Rows from block 6, named by matrix and row number. Each number is 128 + 24 x the weight over the matrix's rms, rounded and kept within 0 to 255. All counts start at 0.
# conv: 3x3 conv (model.decb.0.0.conv.weight, 192x384x3x3), inputs 306-311, a 3x3 kernel for each
conv.39 [111 104  96 146 141 104 114  92 112 137 158 142 114 121 162 175 125 106 135 124 153 123 119 140 128  55  78 130 100 111 194 153 106 131 159 149 125 173 135 113 118 171 184 127 161 107 145 154 123 105  85 154 108 127]
conv.40 [121 141 106  83 116 153 121  80 166 113 104 138 130  78 183 156 165  91 150 119 140 142 149 120 105 125  68 126 137 142 100 139 111 132 134 128 131 152 113 121 119 120 106 117 106 148 142 146 174 137 119 119 142 134]
conv.41 [129  83 140 125 122 115 118 138 133 111 100 142 118 113 111 135 125 124 143 133 125 126  92 152 134 147 137 108 119 145 113  75 139  79 152 142  85 161 191 145 102 151 103  42 150 146 121 122 110 131 105 138 124 161]
conv.42 [126 125 128  83 104  82 133 117 126 127 150 138 121 133 125 139  94 149  90  81 108 140  82 122 164 126  99 100  95 118 103  89 147 108  74 129 127 143 168  81 104 163 101  72 176 138 114 149 115  71 103  92 132  92]
conv.43 [105 146 110 113 140 150 143 150 170 127 117 121 134 163 119 117 151 133 157 147 168 144 177 127 127 139 174 105 142 139  92 167  95 128  84  83 162 139  99 175 159  96 161 140  87  99 103  77 106 154  83 112  82  82]
conv.44 [111 145 173  97 125 161 134 116  76 139  96  88 155 124  96 144 155 123  93 139 100 101 136 160 146 116 105 140 110  95 138 103 125 101  94 128 143 137 132 114 115 105 131 163  88 133 135 123 126  71 148 115 141 114]
conv.45 [155 100 109 140 138 136 169 129 167 132 119 124 113 141 118 123  69 126 160 184 158  80 115 128 142 109 130 106 125 109 125 128 146 150 128 110  95 125 146 122 110 142 120 170 160 152 171 126 159 142 140 134 115 186]
conv.46 [ 89 141  94  65 144 146 124  72 158 143 162 142 103 139 162 160 152 162 103 100 159 136 153 122 117 132 147 126 138 150 123 147 111 118 132 161 113 146 173 161  80 111 107 141 139  91 101 118 123 137 148 135 126 169]
conv.47 [149 152  89 143 121 135 173 138 131 140 173 140 150 148 102 143 137 101 143 135 178 118 140 205 102 141 126  97  86  92 166 164 150 160 175 161 149 165 134 133 129 118 165 139 100 102 145 110 168  85 127 139 117 115]
conv.48 [115 224 160 130 133 131  94  98 114 126 108  90 142 194 177 125 125 127 144 171 163 159  83  92 113 129 164 183 142 112 150 134  94 135 123 159 126 144 161 136 129  68 135 128  92 165 144  97 141 177 159 150 131 112]
conv.49 [122 152 145 128 163 142  97 124 143 111  95 101 114 112 100 141 182  70 139 141 133 126  98  95  87  78  92 113  98 162 116 143 112  90 100 154 154  90 121 204 130  74 148 172 123 123 174 171 148 164 116 154  99 149]
conv.50 [136  88 112 108 120 145 116 125 182  89 128 126 137 158 157 120 168 140 134 151 160 143 176 112 150 178 145 170 112 139 155 126 119 149  86 110 114 118 142 138 101 125 122 146 116 179 110 120 154 146  79 124 155 105]
conv.51 [152 145 154 145 157 118 104 142 111 125 106 110 126 116 122 124 130 125 117 155 168 144 150 173 117 129 127  96 141 151 118 149  83  95 110 117 132 106 202 122  74 119  98 108 125 138 127 141 104  99 132 118 150 137]
conv.52 [ 76 150 162 175 107 152 101 129 143 135 118 158 167 120 138  79  97 144 110 130 143  90  98 129 122 152 102 124 133  96 136 131 115 119 120  65 156  90 112 101 140  86 111 147 122 111 136 128 126 116 104 108 151 118]
conv.53 [132  95 118 119 140  58 154 110 109 116 112 174 129 133 136 108 164 120 148 123 134 152 163 142 135 150 150 160 195 129 158 165 160 122 113 123  92 137 158 143 136 163 133 152 156 150 179 145 102 161 136 110 126 100]
conv.54 [178 180 158 116 132 172 103 118 148 132 106 116 123 106 134 133  94 103 130 142 150 105  97 130 108  91 148 102 124 122 163 137 127 144 104 119 112 108 131 152 116 102 112 157  91 164 110 151  85 124 179  75 138 123]
conv.55 [112 136 113 163 117 160 150 153 125 119 171 119 162 140 118 122  84 163 127  69 172 182 116 115 109 145 113 137 142 150 140  84 147 133  80 127 111 143 126 107 148  98 119 116 178 164 139 118  73 172 181 124 147 129]
conv.56 [141 113 100 113 125 150 132 120 143 148 131  86 139 105  93 124 170 112 143 145 163 147 142 125 170  89 147 126 106 141  94  83 126 122 134 113 162 127 128 146 104 111 117 148  99 116 100 110 114 175 129 151 106 128]
conv.57 [ 89 157 198  91 128 165 155  88 101 129 115 104 105 107  96 109 151 153 169 152  73 133  97 147 157 103  98 123 167 122 117  92 160  97 115  84  98 137 123  84 156 171  41 129 202  80 180 162 128  62 116 120 123 123]
conv.58 [ 95 125  92 192 113 154 145 157 121 136 117 145 136 180  93 126 124 161 100 132  81  39 118 141 108  88 125 173 134 146 111 145 118 198 117 143 120 131 121 126 131 139  98 141 146 138 174  97 128 110 164 188 103 131]
conv.59 [116 113 150 161 159 117 152 130 145 111 138 131 113 189 144 119 116 110  86 168 129 129 106 129 139  95 101  89 130 158 111 130 112 123 134 138 131 186 142 173  91 147 136 114 117 132 151 115 147 127 144 112 154 126]
conv.60 [136 100 144 145 192 108 141 148 148 148 128 115 125 142 127 158 179  93 161 160 152 110 134 146 150 118 109 130 153 115  97 160 165 110  92 120 146 114 146 157 141 115 110 116 147  97  98 171 118 153  74 119 147 104]
conv.61 [131  98 107  98 119 100  94 148 109 146 144 113 128 114 140 105 135 151 113  98 168 100 108 117 149 162 141 145  98 170 130 126 129 155 117 135  87 148 127 128 125 149 128 125  91 127 133  56 148 122  67 122 108 126]
conv.62 [ 95 100 177 119  80  95 154  95 109 159 111 173 100 102 118 153 165 111 176 112  95 145 115 104 135 189 117 129 147 179 100 132 154 137 105 142 180 127  65 139 165 137  91  97 104 170 164 157 155 101 154 136 161 120]
conv.63 [180 121 100 153 138  76 133  91  72 116 170  97 118 153 124 136 180 114 131 164 143 120 124 130 102 132 108  82 109 113 138  98  82  85  83  74 124 175 109  95 145  99 143 172  91 124  85 145  92 134  79 106 112  82]
conv.64 [114 127 125 125 134  94 132 132  81 124 143 121 125 132 141 129 115 129 126 116 140 187 127 110 183 130  97 125 125 140 113 115 166 139 155 139 137 159 126 144 108  80 189 168  81 111 104  76 159 153 138 111 148 149]
conv.65 [106 137 132 127  83 120 156 146  98  68 134 129 105 117 155 158 154 146  80  94 140 101 105 143  87 142  90 117 171 135 107 184 127 120 155 115 144 121 110 169 158  67  99 167 114 121 129 170  94 157 140 106 129 153]
conv.66 [128 130 143  87  88 164  92 101 119 110 104  72 137 119 123 105 149 139 121 158 114 138 129 159 101 126 125  99 121 141 119 130 150 119 111 113 148 115  94 123 141 111 132 116 179 184 129 154 120 143 174  98 115 101]
conv.67 [100 153 102 115  94 169 162 104  70 111 138 112  60 126 103 117  98 126 159 116 128 162 163 173 145 202 104 130 121 165 116 148 135 126 123  92 128 124 132 148 113 171 176 118 140 136 115  91 127 112 168 120  95 141]
conv.68 [129 154 144 135 145 145 115  74 135  99 169 173 175  98  79 126 171 149 110 132 151 137 134 163 137 144 170 153 139  93 126 132 127 109 120 133 119 153 132 129 126  95 164 143 145 109 140 146 162 167 127 141 145 134]
conv.69 [175 140 140 151 122 125  96 145 135 102 125 128 138 149 103 110 126 120 151 139  90  94  91  67 120  80  88 168 149 122 121 120 123  80 116 145 141 124 199 116 116 151  83 146 152 115 120 131 139 101  87 162 134 137]
conv.70 [104 151 170 164  96 164 149 118 122 149 142  99 114 123 120 158 109 118 116 123 134 105 149 146  85 101  94 129 137 122 131 137 162  83 129 121 126 144 124 140 153 114  97 144 121  60  93  96 153  88  83 133 176 127]
conv.71 [153 133 135 159 106 175 146 132 159 126 123  54 107 104 113 147 134 128 131 103 129 125 132  97 109 150  91 104 138 120 153 151 139 140 111 122 115 144 165  84 107 164 105 168 141 110  62  58 133 139 128 182 160 185]
conv.72 [157 130 136 120  84 101 140 151 141 169 163 153 116 141 160 102  97 169  91 137 133  93 150 141  80  75 131 146 116  93 144 112 146 151 116 122 113 100 118 134 139 146 114 133 177 162 104 116  94 116 173  99 143  87]
conv.73 [136 103 114 191 168 129 162 146 180 120 118 113 165 170 114 173 126 125 151 165 150 111 133 126  85 128 135  85 130 124 107 125 114 148 163 146 105 157 122 129 121 108 155 149 133 109 122  99  87  93  94 108  68 120]
conv.74 [189 162 107  60 142 112 143 110 120 121 112 107 120 105 115 130 115  96 130 109 171 125 119 147  86  94 150 110 101 109  99 102 125 110  97 111 135 122 112  79 116 155 127 177 172 122 175  97 132 110 146 128 117 138]
conv.75 [172 111  92 118  84  83 145 141 114 135 142 144 130 127 185 120 138 125 131 110 144 140 130 161 143 127 145  83 143 105  74 124 139 117 107 127 103  85 111 109 118 127  83 168 103 100 137 129 100 102 154 173 102  96]
conv.76 [100 126 128 152 109 140 135 128 144 154 129 171 133 135 133 152 131 125 152 127 127 170 149 109 119 179 132 136 154 175 160 154 122 123 158 113 122 128  94 168 146 159 155 136 134 114 130 128 113 140 110  82  91  92]
conv.77 [ 90 110 128 139 139 106 148 147 124 142 121 104 176 119 121 116 143  84 106 126 162 122 131  91 103  81  94  72 102 126  93 155  86  99 142 135 109 129 114 117 118  88 115 137 181 122 152 151 153 145 142 118 103 137]
conv.78 [126 112  92 118 154 120 101 152 126  89 121 118 133 135 157 106 114 116 149 144 143 114 107 131 107 111 155 154  99  81 190 129  91 130 138 145  71 100 143 125 132 113 111 179 132  99 115 132 109 126 133 176 128 105]
conv.79 [102  94 190 149 152 112 161 178 166 126  71 123 137 141 107 120 138 195 176 143 147 138  95 130 147 130  88 147 149 113 135 129 158 152 126 103 157 113 125 139 142 114  77 159 157 148 100 154  94  96 168 145 120 149]
conv.80 [144 114 164 136 146 167 127 132 116 116 111 141 138 126  72 120 136 131 126 127 131  94  97 118 140 130 138 157 116 129 122 103 136 157 122 138 132 107 146 155 121 113 175 112 102 122 141 116 159 139 131 136 124 132]
conv.81 [132 117 134 101 135 151 131 125  95 149 158 118 122  96 109  83 127 118 129 135 174 102 126 146 113 143 128 159 146 143 183  91 111 151 129 145 134 111 159 145 118 113 121 122  95 123 126 112 102 118 140 130 147  52]
conv.82 [144 181 140 104 154 143 142 138 142  78 164 162 102 155 165 104 103 137  86 157 146  94 117 121 121 115 109 139 137 118 120 126 126 132 105 112  80 139 144  95 149 161  70 139 122 145  88 117  91 156  84 113 100 112]
conv.83 [162  89 151 172  82 102  94 113 141 122 102  85 132 139 174 148 128 144 103 131 126  97 122 106  89  93 101 101 107 114 110 115 110 116 124 111 162 124 163 127 140 154  45  89 135 141  90  99 143 118 133 109 121 152]
conv.84 [145  82 154 187 131 112 149  89 128 139 119  58 172 146 127 107 150 109 139 165 125 111 152 131 162 153  91 125 138 177  95 126 133 136 138  91 135 132 161  80 134 187  99  92  95 148 115 130 126  85 117 110 142 120]
conv.85 [146 111  78 120 123 118 132 145 133 146  95 185 146 116  97 127  87 140 176 152  51 112 150 151  67 159 143 154 133 103 185 105 142 100 141 167 119 129 169 129 115 113 115  61 115 122  81 121 113 104 147 160 139  90]
conv.86 [186 158 116 113 109 119 116  84 117 118 112 160 100 116 132 119 104 138 155  86 127 141 135 121 144 132 132 161 107 141 162  91 114 137 129 128 126 140 115  70 126 112 115 118 156  93 134 171 135 127 106 139 141  93]
conv.87 [109 150 145 120 110  89 150 108 140 133 153 138  95 109 144  86 101 148  99 160 145 102 116 133 104  81 101 118 149 101 115 142 113 117 167 153 103 124 122 131 171  80  94 133  71 159 153 165  94 136 151 171 208 165]
conv.88 [122 153 118 101 102 169 104 103 142 135 124 162 154 113 147 141 142  86 159 155 134 119 154 158  53 119 125 100 171 132 119 137 107 113 155 150 166 138  90 122 159 105  74 113 131  97 104 105 107 138  88 135 158  62]
conv.89 [157 204 102 126 115 157 143 119 132 112  83 125 130 131 167  92 112 149  94 142 138  66 113 113 121 126  93 156 143 137 152 190 131 131 147 148 107 104 167 158 155 129 113 163 146 161 123 125 162 134  84 158  99 121]
conv.90 [125 122 116 155 133 160  97 133 109 153 138 146 117 106 113 104 147 102 159 132 118 148 100 141 116  68 106 121  97  79 102  84 104 129 118  83 192  90 162 126 112 152 118 124 101  76 100  75 163  68  80 139 127 129]
conv.91 [149 125  98 124 157 101 153 116 102 159 135 116 113 147 157 113 118 108 129 123 120 131  71  86 126 108 127  86 107  96 146 112  92 161 131 141 116 150 104 107 120  85 114 125 152 123 119 140 171 158 170 165 126 123]
conv.92 [127 129 126 139 150 115 143 159 154 113 140 165 101 172 143 131 131 128 140 138 102 112 113 118 120 145 130 140  87 134 159 196 123 133 149 115  92 135 112 118 105  98 138  94  97 158 144  83  79 174 139  90 131 168]
conv.93 [130 132 170 176  96 155 138 152 117 126 117 111  70 154 111 139 166  92 140 194 112 167 126 123 161 146  89 105 115 146 145 136 126 131 121 124 110 164 176 129 180 122  97 178  92 169 127 169 155 122 133 114 149 143]
conv.94 [ 92 119 139 130  71 131 102 104 112 115 118  89 105 147 122 115 147 122 136 147 135  55 142 168 112 103 163  98 118 118 116 125 121 147 151 147 154 138 181 149 158 110 167 109  74 135 113 108 122 168  88  78 116 106]
conv.95 [155 149 143 171  63 117 152 161 127 131  90 143 111 107 140 171 128 149 154  95 137 158 115 120 179 131 126 123 172 129 128 102 149 155  60  74 154 141 130 127 145 143 119  98 167 156 149 150 100  90 135 141 138  82]
conv.96 [136 181 131 143 172 153 132 156 126 122 124 112 119  95 133 147 120 124 105 110 108 109 106 120 133 146 136 154 145 112 172 134 101 104 117 111 121 147 127 131 123 132 119 134 139 114 135 128 131 146 119 171 146  96]
conv.97 [161  86 100  87 164 100 136 132 106 113  89 128 112 131 172 108 167 126 150 144 105 121 114 102 138 106 102 123 119  94 106 148 160 103 112 115  97 106 155 148 109 150 107 110 135  94 104 137  79 138 156  98 114 123]
conv.98 [117 157 131 115 130 148 128 137 151 123 127 131 132 116 143 144 134 133 130 151 130 150 130 102  88 126 155  89 118 171 109 151  97 148 122 105 128 161 150  85 164 126  93 135 118 146 104 125  84 103 148 150 106 113]
conv.99 [110 126 125 137 103 133 169 198 143 118 122  92 124 133 101 168 117  84 149 114  84 122 161 138  96 138 141 173 149 107 120 119 126  89 196 153 113 149  87 138 195  68 140 147  90 153  95 124 120 112 122 125 190  93]
conv.100 [160  95 151 163 130 121  88 155 122  99  74  89 135 113 112 114 149 124 160 114 110 142 157 116 130  92  90 119 117 129 142 143 178 152 152 175 140 106 122 160 155 142 130 128 132 112 166 164 115  88 135  93 116 118]
conv.101 [142  99 123 152 129 138 120  64 166  99 121 148  93 108  63 129 144 125 163 125 153 137 120 109  92 114 165 116 148 117 158 154 107 149 150 127 157 147  62 115 175 126 143 132  88 160 174 126 123 154 142 164 110 152]
conv.102 [119 126 103  92 136  77 119 164 107 145 163 134 131 117 142 146 115 129 124 126 134 125 183 136 166 115 133 149 111 143 126 146  86 163 106  43  72  80 162 112  86 122  84 168 150 102 125 114 162 122 135 166  93  86]
conv.103 [140 113 126 168 158 187 103 131 147 118 103 129 141 118 117  97 115 129 113 114  97 132 141 118 151 118 115 139 146 113 133  93 133 118 131 133 168 154 104 150 136  83 107 185 110 125 102 102 111 103 148 101 111  84]
conv.104 [104 141  54 153 191  90 148 171 106 138 162 115 130 155 118 151 123 158 105  73 162 127 116 106 132 107  93 115 149 148 138 145 109  61 103 106  72 201 179 116  97  80 151 142 156 131 161 120 164 142 103 185 104 127]
conv.105 [166 147 127  69 123  99 148 146 116  92 117 143 127 164 145 149 110 131  97 123 129 140 146 141 175 158 131 124 101 152 122 145 156 124 136  97 134 156 139 138 123 171 131 112 129 109 143  92 118 132 122 153 127 183]
conv.106 [145 154 132 113 117 152 127  81 116  77  89  77 140 117 127 101  88 170 138 115  83 122 163 124 129 139 139 110 128 121 139 109 149 128 129 142 127 145 111 119 126 125 159 149 123 121  97  98 130 127 158 135 147 169]
conv.107 [144 159 147 165 170 157 109 132 123 119 137 120 132 153 146 113  80 106 122 125 123 129 111 181 115 123 144 180 161 137 145 124 154 127 132 127 152 121 122 143 155 128 141 143  92 126 117 121 134 109 112 150 104 129]
conv.108 [ 90  89 129 126 134 180  67 140 118 113 172 102 135 137 153 101 145 125 138 135 125 104 130 105 111 154 142 112 148 119  89 187 121 134 123 158 102  99 150 139 143 116 192 168 111 172 102 118 189 115 112 131 141 109]
conv.109 [118 138 114 157 179  73 138 172 172 147 140 139 148 126 120 135 116 134 144 112 167 154  91 118 109  89 121 102 107 126 148 115  96 131 101 128 108 141 135 123 104 117 166 125 112 118 117 131 118 140 133 133 136 136]
conv.110 [172 128 166 116 108  80 123 152 116 125 103 130 146  96  93 145 140 126 109 128 170 117 145 122 137 154 103 115 152 169  93 153 164 145 135 132 131 144 129 109 100 139 138  81 154 131 142 180 123 154 144 171 102 181]
conv.111 [156 120 127 154 116 116 149 126 131 123  89  82 105 111  82 107 122 111  98 188 102 100 134 112 145 135 163 188 159 162 134 150 150 130 140 112  80 126  86 136 153  78  86 166  95 133 117 126  99 155 128  84  97 110]
conv.112 [167 132 148 132 112  97 121 108 140 122 113 111 132 145 138  93  77  85 153 162 156 135 143 107 124 153 138 127 165 133 174 175 112 124 114 115 121 138 164 152 129  94 122 121 139 131 146 151 140 117 132 125 114 119]
conv.113 [145 107 153 123 143 101 115 183 134 151 153 180 101 108 120 140 103 127 123 136 150 146 121 190 137 133 145 131 163 111 136 178 138  98 167 139  99  99  93  77 180 152 166 106 112 140 137 164 109 110  77 134 140  94]
conv.114 [141 155  95 157 107 111 123 109 129 136 112 110 167 170 125 125 141  85 144 133 113 139 109 115 154 126 127 120 106 103 126 119 112 166 174  96 129 172 139 116 130 116  86 137 153  96 140 152  86 115 138 156 140 115]
conv.115 [ 99  59 102 157 102  89 154 167 146 106 137 148  94  97 109 169 129 151 138 119 136 134 136 128 137 136 117 151 154 121 156 116 142 152 109 133 178 163 106 149 118  96 133 121 147 111 110 107 154 125 102 167 139 163]
conv.116 [140 121 137 131 144 132 138 118 149 118 153 151 134  92 113 114  90 134 124  79 111 141  80  66 139 128 122 117 119 132 164 156 153 104 118  93 133 140 106 165 129  88 119 134 127 130 141 176 102 146 132 120 129 136]
conv.117 [135 140 182  97 152 119 164 130 115 143 110  69 149 144 133 140 124 117  83 136 186 157 129 135 120  97 129 158 160 142 163 123  90 161  99  82 156 174  99 110 121 110  87 162 158 101 116 115 154 146 126 107 108 137]
conv.118 [118 146  71 158 148 112 160 133 106 119 108 125  83  88 126 101 140 104 119 131 142 114 106  99 148 148 130 127 123 120 119 115 157 133 145 127 132 142 120 114 130 149  59 149 192 115 111 109 120 135 105 121 156 122]
conv.119 [101 175 161 135 139 180 120  99 126 160 115 144 108 171 146 144  96  96 117 141  97 173 102 153 130 141  92 120 127 154 120 151 105 104 115 130 102 157 112  78 130 100 131  80 120  96 151 122 131 113 156 116 140 186]
conv.120 [166 108 120 161 124 129 101 154 128 151  91 108  97 110  77 134 117 121 168 164 113 114 131 128 139 138 186 113 150 103  63  85 113 134 137 143 127 129 101 121 140 124 119 148 120 109 149 128 109 108 107 126  79 112]
conv.121 [102 122 150  91  91 155 160 128  94 122 106 153 143 128 156 134 108 118 149 139 135 145 139  98 116  98  90 132 116 105  80 152 115 112 160 140 109 131 128  95 124 153  83 119 125 118 150 140  53 103 145 103  94 151]
conv.122 [148 135 160 123 149 144 155 168 161 134 136  71 106 139 142  90 107 150 105 145 178 143 161 158 152 116 148 159 110 100 158 132 120 122 133 128 124  98 157 151  63 139 116  98  99 120  85 115 116 107 159 123 167 127]
conv.123 [147 152 169 128 100 125 146  84 169 116 127 140 100 199 115 157  88  87 132 124 108  93 158 136  94 119 101  95 154 134 150 170 110 102 157 128 139 143 150 151 168 194 151 188 183 116 101 150 145 142 122 136 117  90]
conv.124 [ 88  84 122 147 127 121 163 108 105 108 107 113 149 168 141 138 138  93 115 103 121 132 119 172 198 148 122 124 158 113 121 142 124 130 127 119 117 132 114 144 157 162 136 134 177 113 155 149  98 128 145 128  94 100]
conv.125 [143 116 149 112 153 193 141 128  93 117  87 138 154 119  77  93 121 122 193 125 112 112 132 133 129 119  79 114  88 101 123 104 104  90 154  92 136 141  92 134 170  78 127 178 126 144 117 134  95  93 121 114 106 118]
conv.126 [115 102  97  92 118 146 111 131 193 141 101  87 112 118 139  57 135 182  98  90 121 108 133 124 129 154 131 138  87  97 130 137 133 155 153 113 119 102  92 143 117  73 139 171 136 121  72  74 130 133 136 132 130 103]
conv.127 [156 145 120 124 140 156 108 135 116 120 112 108 142 105 114  79 106 131 109  86 139 144 158 111  82 101 150 140 150 115 163 114 102 124 114 125 129 165 153 155 149 147 130 149  62 158  89  83 105 130 109 126 138  87]
conv.128 [ 97 129 116  66 121 113 119 121 122 120 121 133 154 154 153 141  78 157  94 107  96 144 127 107 116 148 151  80 118  99  88 103 127 134 112  35 132  57 134 184 153 120 165 118 133 137 144 151 100 116 174 157 146 126]
conv.129 [176 183 143  71  73 185  55  83  89 143 149 126 190 156 169 109 122 106 126 126 136 110  83  76 126  76  72 117 110 136 123 140  89 148 152 168 127 118 132 135 170  81 129 159  90 183 121 181 143 153 153 144  77 110]
conv.130 [137 128 100  99 173 140 118 136 146 164 140 128 130 143 127 152 158 159 101 141 115 158 108 185 137 109 128 134 109 135 102 114 127  80 128 115 107 156 124 118 124 115 126 123 107  90  73 103 174 144 148  85 140 139]
conv.131 [142 121 176 170 149  89 132 169 111 131 130  79 132 119 100 122 123  99 132  84 100  56  75 137 152 143 104 120 147 125 154 142 127 138 118 135 142 130 120  92 108 119 104 107 118 113 106 155 190  89 171 168 160 104]
conv.132 [130 113 145 107 103  61 135  65  96 143 128 101 131 142  92 100 149 123 104 123 151 125 107 130 136 128 114 120 120  78 160 140 153 131 121 132 129 210 116 101 124 156 165  90 119  92  89 107 126  90 103 135 106 167]
conv.133 [115 151 140 114 101 154 142 160 107 146 117  80 112 146 131 125 170 154 141  95 125 117 148 125 125 144 121 114 125 153 113 158 139 124 114 130 141 127 185 112 112 125  57 132 118 109 148 151  81 175 114 126 139 139]
conv.134 [115 169 119 131 191 117 124 147 108 111  71 142 111  86 104 145 135 125 130 138 102 125 128 143 107 130 142 114 128 112 148 166 130 132 139  91 109 114 135 118 164 144 126 137 135 133 114  69 140  98 101 149 108 134]
conv.135 [125 132 111 143  77 131 122 152 121  95 104  90 121 142 155 112 124  92 133 131 129 119 122 182  87 108 113 111 131 130 171 143 125 130 151 163 169 114  84 135 121 100 112 127 168 138  92  95 154 129 116 168 158 132]
conv.136 [159 136 159 146 123 117 135 132 152 159 139 141  94 140 144 126 140 152 134 109 134 135 115 103 121 170 114 130 169 120  81 118 101  64 126 105 109 142 113  90 119 102 150 115 134 126 172 125 115 151 141 174 173 105]
conv.137 [114 167 155  90 102 146 139  99 139 158 129  92 134  82  86 134 127 124 146 129 122  94 117 118 130 133 125 158 123 142 108 136 140 139 159 139  67 130 120 146 155 134 144 107 165  96 120 139 128 126 135  86 146 151]
conv.138 [109 109 135 150 107 142 149 112  97 174 101  86 113 161 169  53 160 144 143 140 105 108 143 165 126 149 150 125 128 120 121 148 116  97 127 174 165 143 120 135 172 153 162 124 134 138 132 118 140 100  60 115 126 121]
conv.139 [ 56 111 124 125 118 136 148 135 132 135 151 123  84 120 145  89 142 152 130 157 153 160 165 155 142 121 104 134 133 155 144 128  94 129 148 114 143 106  68 134 111  93 106 116 134 157  69  62  90 145 210 171 125 137]
conv.140 [121 125 180 123 116 132 129 127 143  66 125 133 114 111 165 107 112  93 145  84  97 137 129 120 130 116 136 133 113  78 112 122  98 120 112  95 151  94 130 142 103  90 126 123 116 169 171 134  81 125  46 124 115 160]
conv.141 [ 88 117 123 123  91 104 137 116 105 140 113 162 172 143  97 124 125 112 125 143 130 136 167 147 108 130 134 158 155 113 177 165  88 131 151  68 136 165 173 106 134 171 145 115 146  82 146 145 145 151 153 125 134 140]
conv.142 [123 168 119 125 148  86 143 122 139 146 155 107 133 139 132 112 102  99 126 131 154  83 133 171  75 130 167 151 115 119 145 111 116 152 150 105 151 159 123  99 110 118 111 103 159 171  99  87 181 123 121 140 153  92]
conv.143 [116 167 160  88  98 189  81 109 104 151 115 167 172 138 115 171 164 119 126 128  98 144 145 128 144 118 114 144 171 120 116 173 107 111 172 144 119 100 156 160 144 116  81 101 156 140 125 203 167  93  72 153 153 141]
conv.144 [129 136 166 136 136 131 124 117  95 135 146 115 121 119  99 129  97 124 146 155 131 110 138 150 100 130 143 141 126 134 152 148 126 116 139  93 113 122 137 123 176 109 105 157 133 107 133 131  98 136  80 154  95 104]
conv.145 [157 152 189 134 143 163 152 113 153  88 100 119 100 141 129 105 112 108 155 122 151 171 162 127 185 141 112 136  95 108 119 130 118 130 113 137 159 150  80  97 156 128 123 131 144 164 141 118 115 142 162  97  77 111]
conv.146 [131 123 115 145 104 135 141 143 107 122 100 133 144 107 112 131 119 103 125 140 110 110 129 125  80 105 116  84 131 104  99 141 148  95 133 131 121  75 158 122 129 200 138  83 133 139 143 121 190 113 125 177 128  85]
conv.147 [ 99 136 159  78 102 143 147 134 111 116 100 138 138 107 157 141 157 151 168 115 155 101 141 121 139 144 118 147 136 121 142 160 176 138 143 164  92 127 172 135 159 116  83 155 137 118 131 137  79 113 120 176 105 123]
conv.148 [138 111 100 137 117  87 128 138 125 141  90 111  87 122 109 136 134 149 149 128 115 109 117 143 170 183 137 163 150 118 157 145 180  85 158 105 132 151 105 128 173  98 126 152 108 137 156 172 194 106  91 132 139 105]
conv.149 [120 149 179 144 161 128  84 126 145 146 125 121 117 108 120 109 152 129  86 141 177 136  71 146 137  88 129 120 138 126 124 124 103 126 153 109 135 169 101 134 173  88 128 156 116 175  98 158 119 149 128 131 184 101]
conv.150 [155 146 107 123 108 186 116 159 134 130  99 138 143 141 107 138  92 122 117  99 119 115 125 150 121 167 164 125 155 148 140 124 124 137 130 127  98 114 120 134 113  83 116 140 124  82 151  90  98 100  76 110 112 146]
conv.151 [ 73  82 173 150  72 118 148 139  83 140  96 127 106 158 110 125 126 135 119 142 154 146 128 186 136  85 163 105  84  94  99 125 133 165 119 116 101  85  80  91 121 107 138 108 132 137  80  88  86 112 152 169 136 125]
conv.152 [134 154  91 112 167 151 133 125 149  96  86 146 121 154 168 121 127 200 193 104 128  74 141 128 117 122 118 173 121 117 171 124 115 109 133 141 123 180 107  83 140 177  49 136 167 142 190  95 156 183  93 163  91  90]
conv.153 [158 154 104 137 103 145 123 147 150 135 124  94 157 111 137 153 173 164 180 138 123 125 124 121 154  81 154 116 117 108 160 147 114 131  92 111 119 138 125 189 112 119 123 100  82 126 184 158 159  91 118 169 103 117]
conv.154 [151 118 107 120 113 135 146 127 157  86 125 102 109 114 112 149  63 149 114 160 147 108 154 127 136  87 115 131 139  89 108  87 112 141 120 107  90 102 164  86  85 163 113 133 146 125 110  86 106 126 135 160  85  77]
conv.155 [114 115 150 142  66  66 161 163  67 162 152 195 139 103  92 140 116 175 158 132 119 126 137 151 131 142 130 103 114 157 130 115 105 164 156 129  90 119 158 178 127 105 160 111  94 126 117 137  85 119 144 107 107 115]
conv.156 [163 120  99 159 182  80 121 167 135 132  96  98 155 160 109  93 150 145 133 147 143 104 100 129 100  93 160 173 168  98 182 140 166 152 117 166 142 159 166 136  83 133  98 124 149 180 110 136 155 116 101 122 174 139]
conv.157 [172 130 150 115 171 163 159 156 180 148 152 181 119 144 147 120 113 158 162 139 155 132 164 149 129 118 169 160 127 161 123 162 150 115 143  92 147 118 127 116 156 128 109 115  84 106  82 125 110  88  96  69 113 117]
conv.158 [115 146 139 109 175 132 134 111 135 181 132 160 139  98 146 114 130 114 110 110 142 114 140 109 178 102 148 162  88 101 116 142  79 127 122 101 152 167 145 110  34 152 132 108 121 112 135 162 123 153 127 127  67 132]
conv.159 [125 129 132  96 117 131 164 119 110 100 154 149 148 165 127  95  84 135 202 188 132 143 123 112 139 131 109 137 122  99 121 124 117  82 110 119 135 146 118 111 122 161 150 140 126 128 104 152 168  89 125  82 174  97]
conv.160 [156 121 132 120 139 154  74  73 155  76 100  91 149 145 130  70 154 132 108  81  81 111 120 104 138 157 162 140 121 135 110 131 137 137 131 162 149 100 104 154 141  67 173 162  86 138 173 107  95 129 120  95  94 165]
conv.161 [143 140 129 156  82 154 114 153 105 161 160 164 119 148 137 127 134 144 137 168 136  86 185 142 104 146 125 142 209 155 141 154 140 155 135 128 117 129 129 126 173 137 114  95 130 164 187 136  99 140 112 107  94 112]
conv.162 [155 108  95 165 132 104 110 139 162  85 124 118 143 184 107 118 134  81 109 150 136  90  95 102  77 116 144 106  94 159 145  95 106 106 127 144 111 122 155 122 124 118 136 118 141 100 122 144 117 141 112 118 120 108]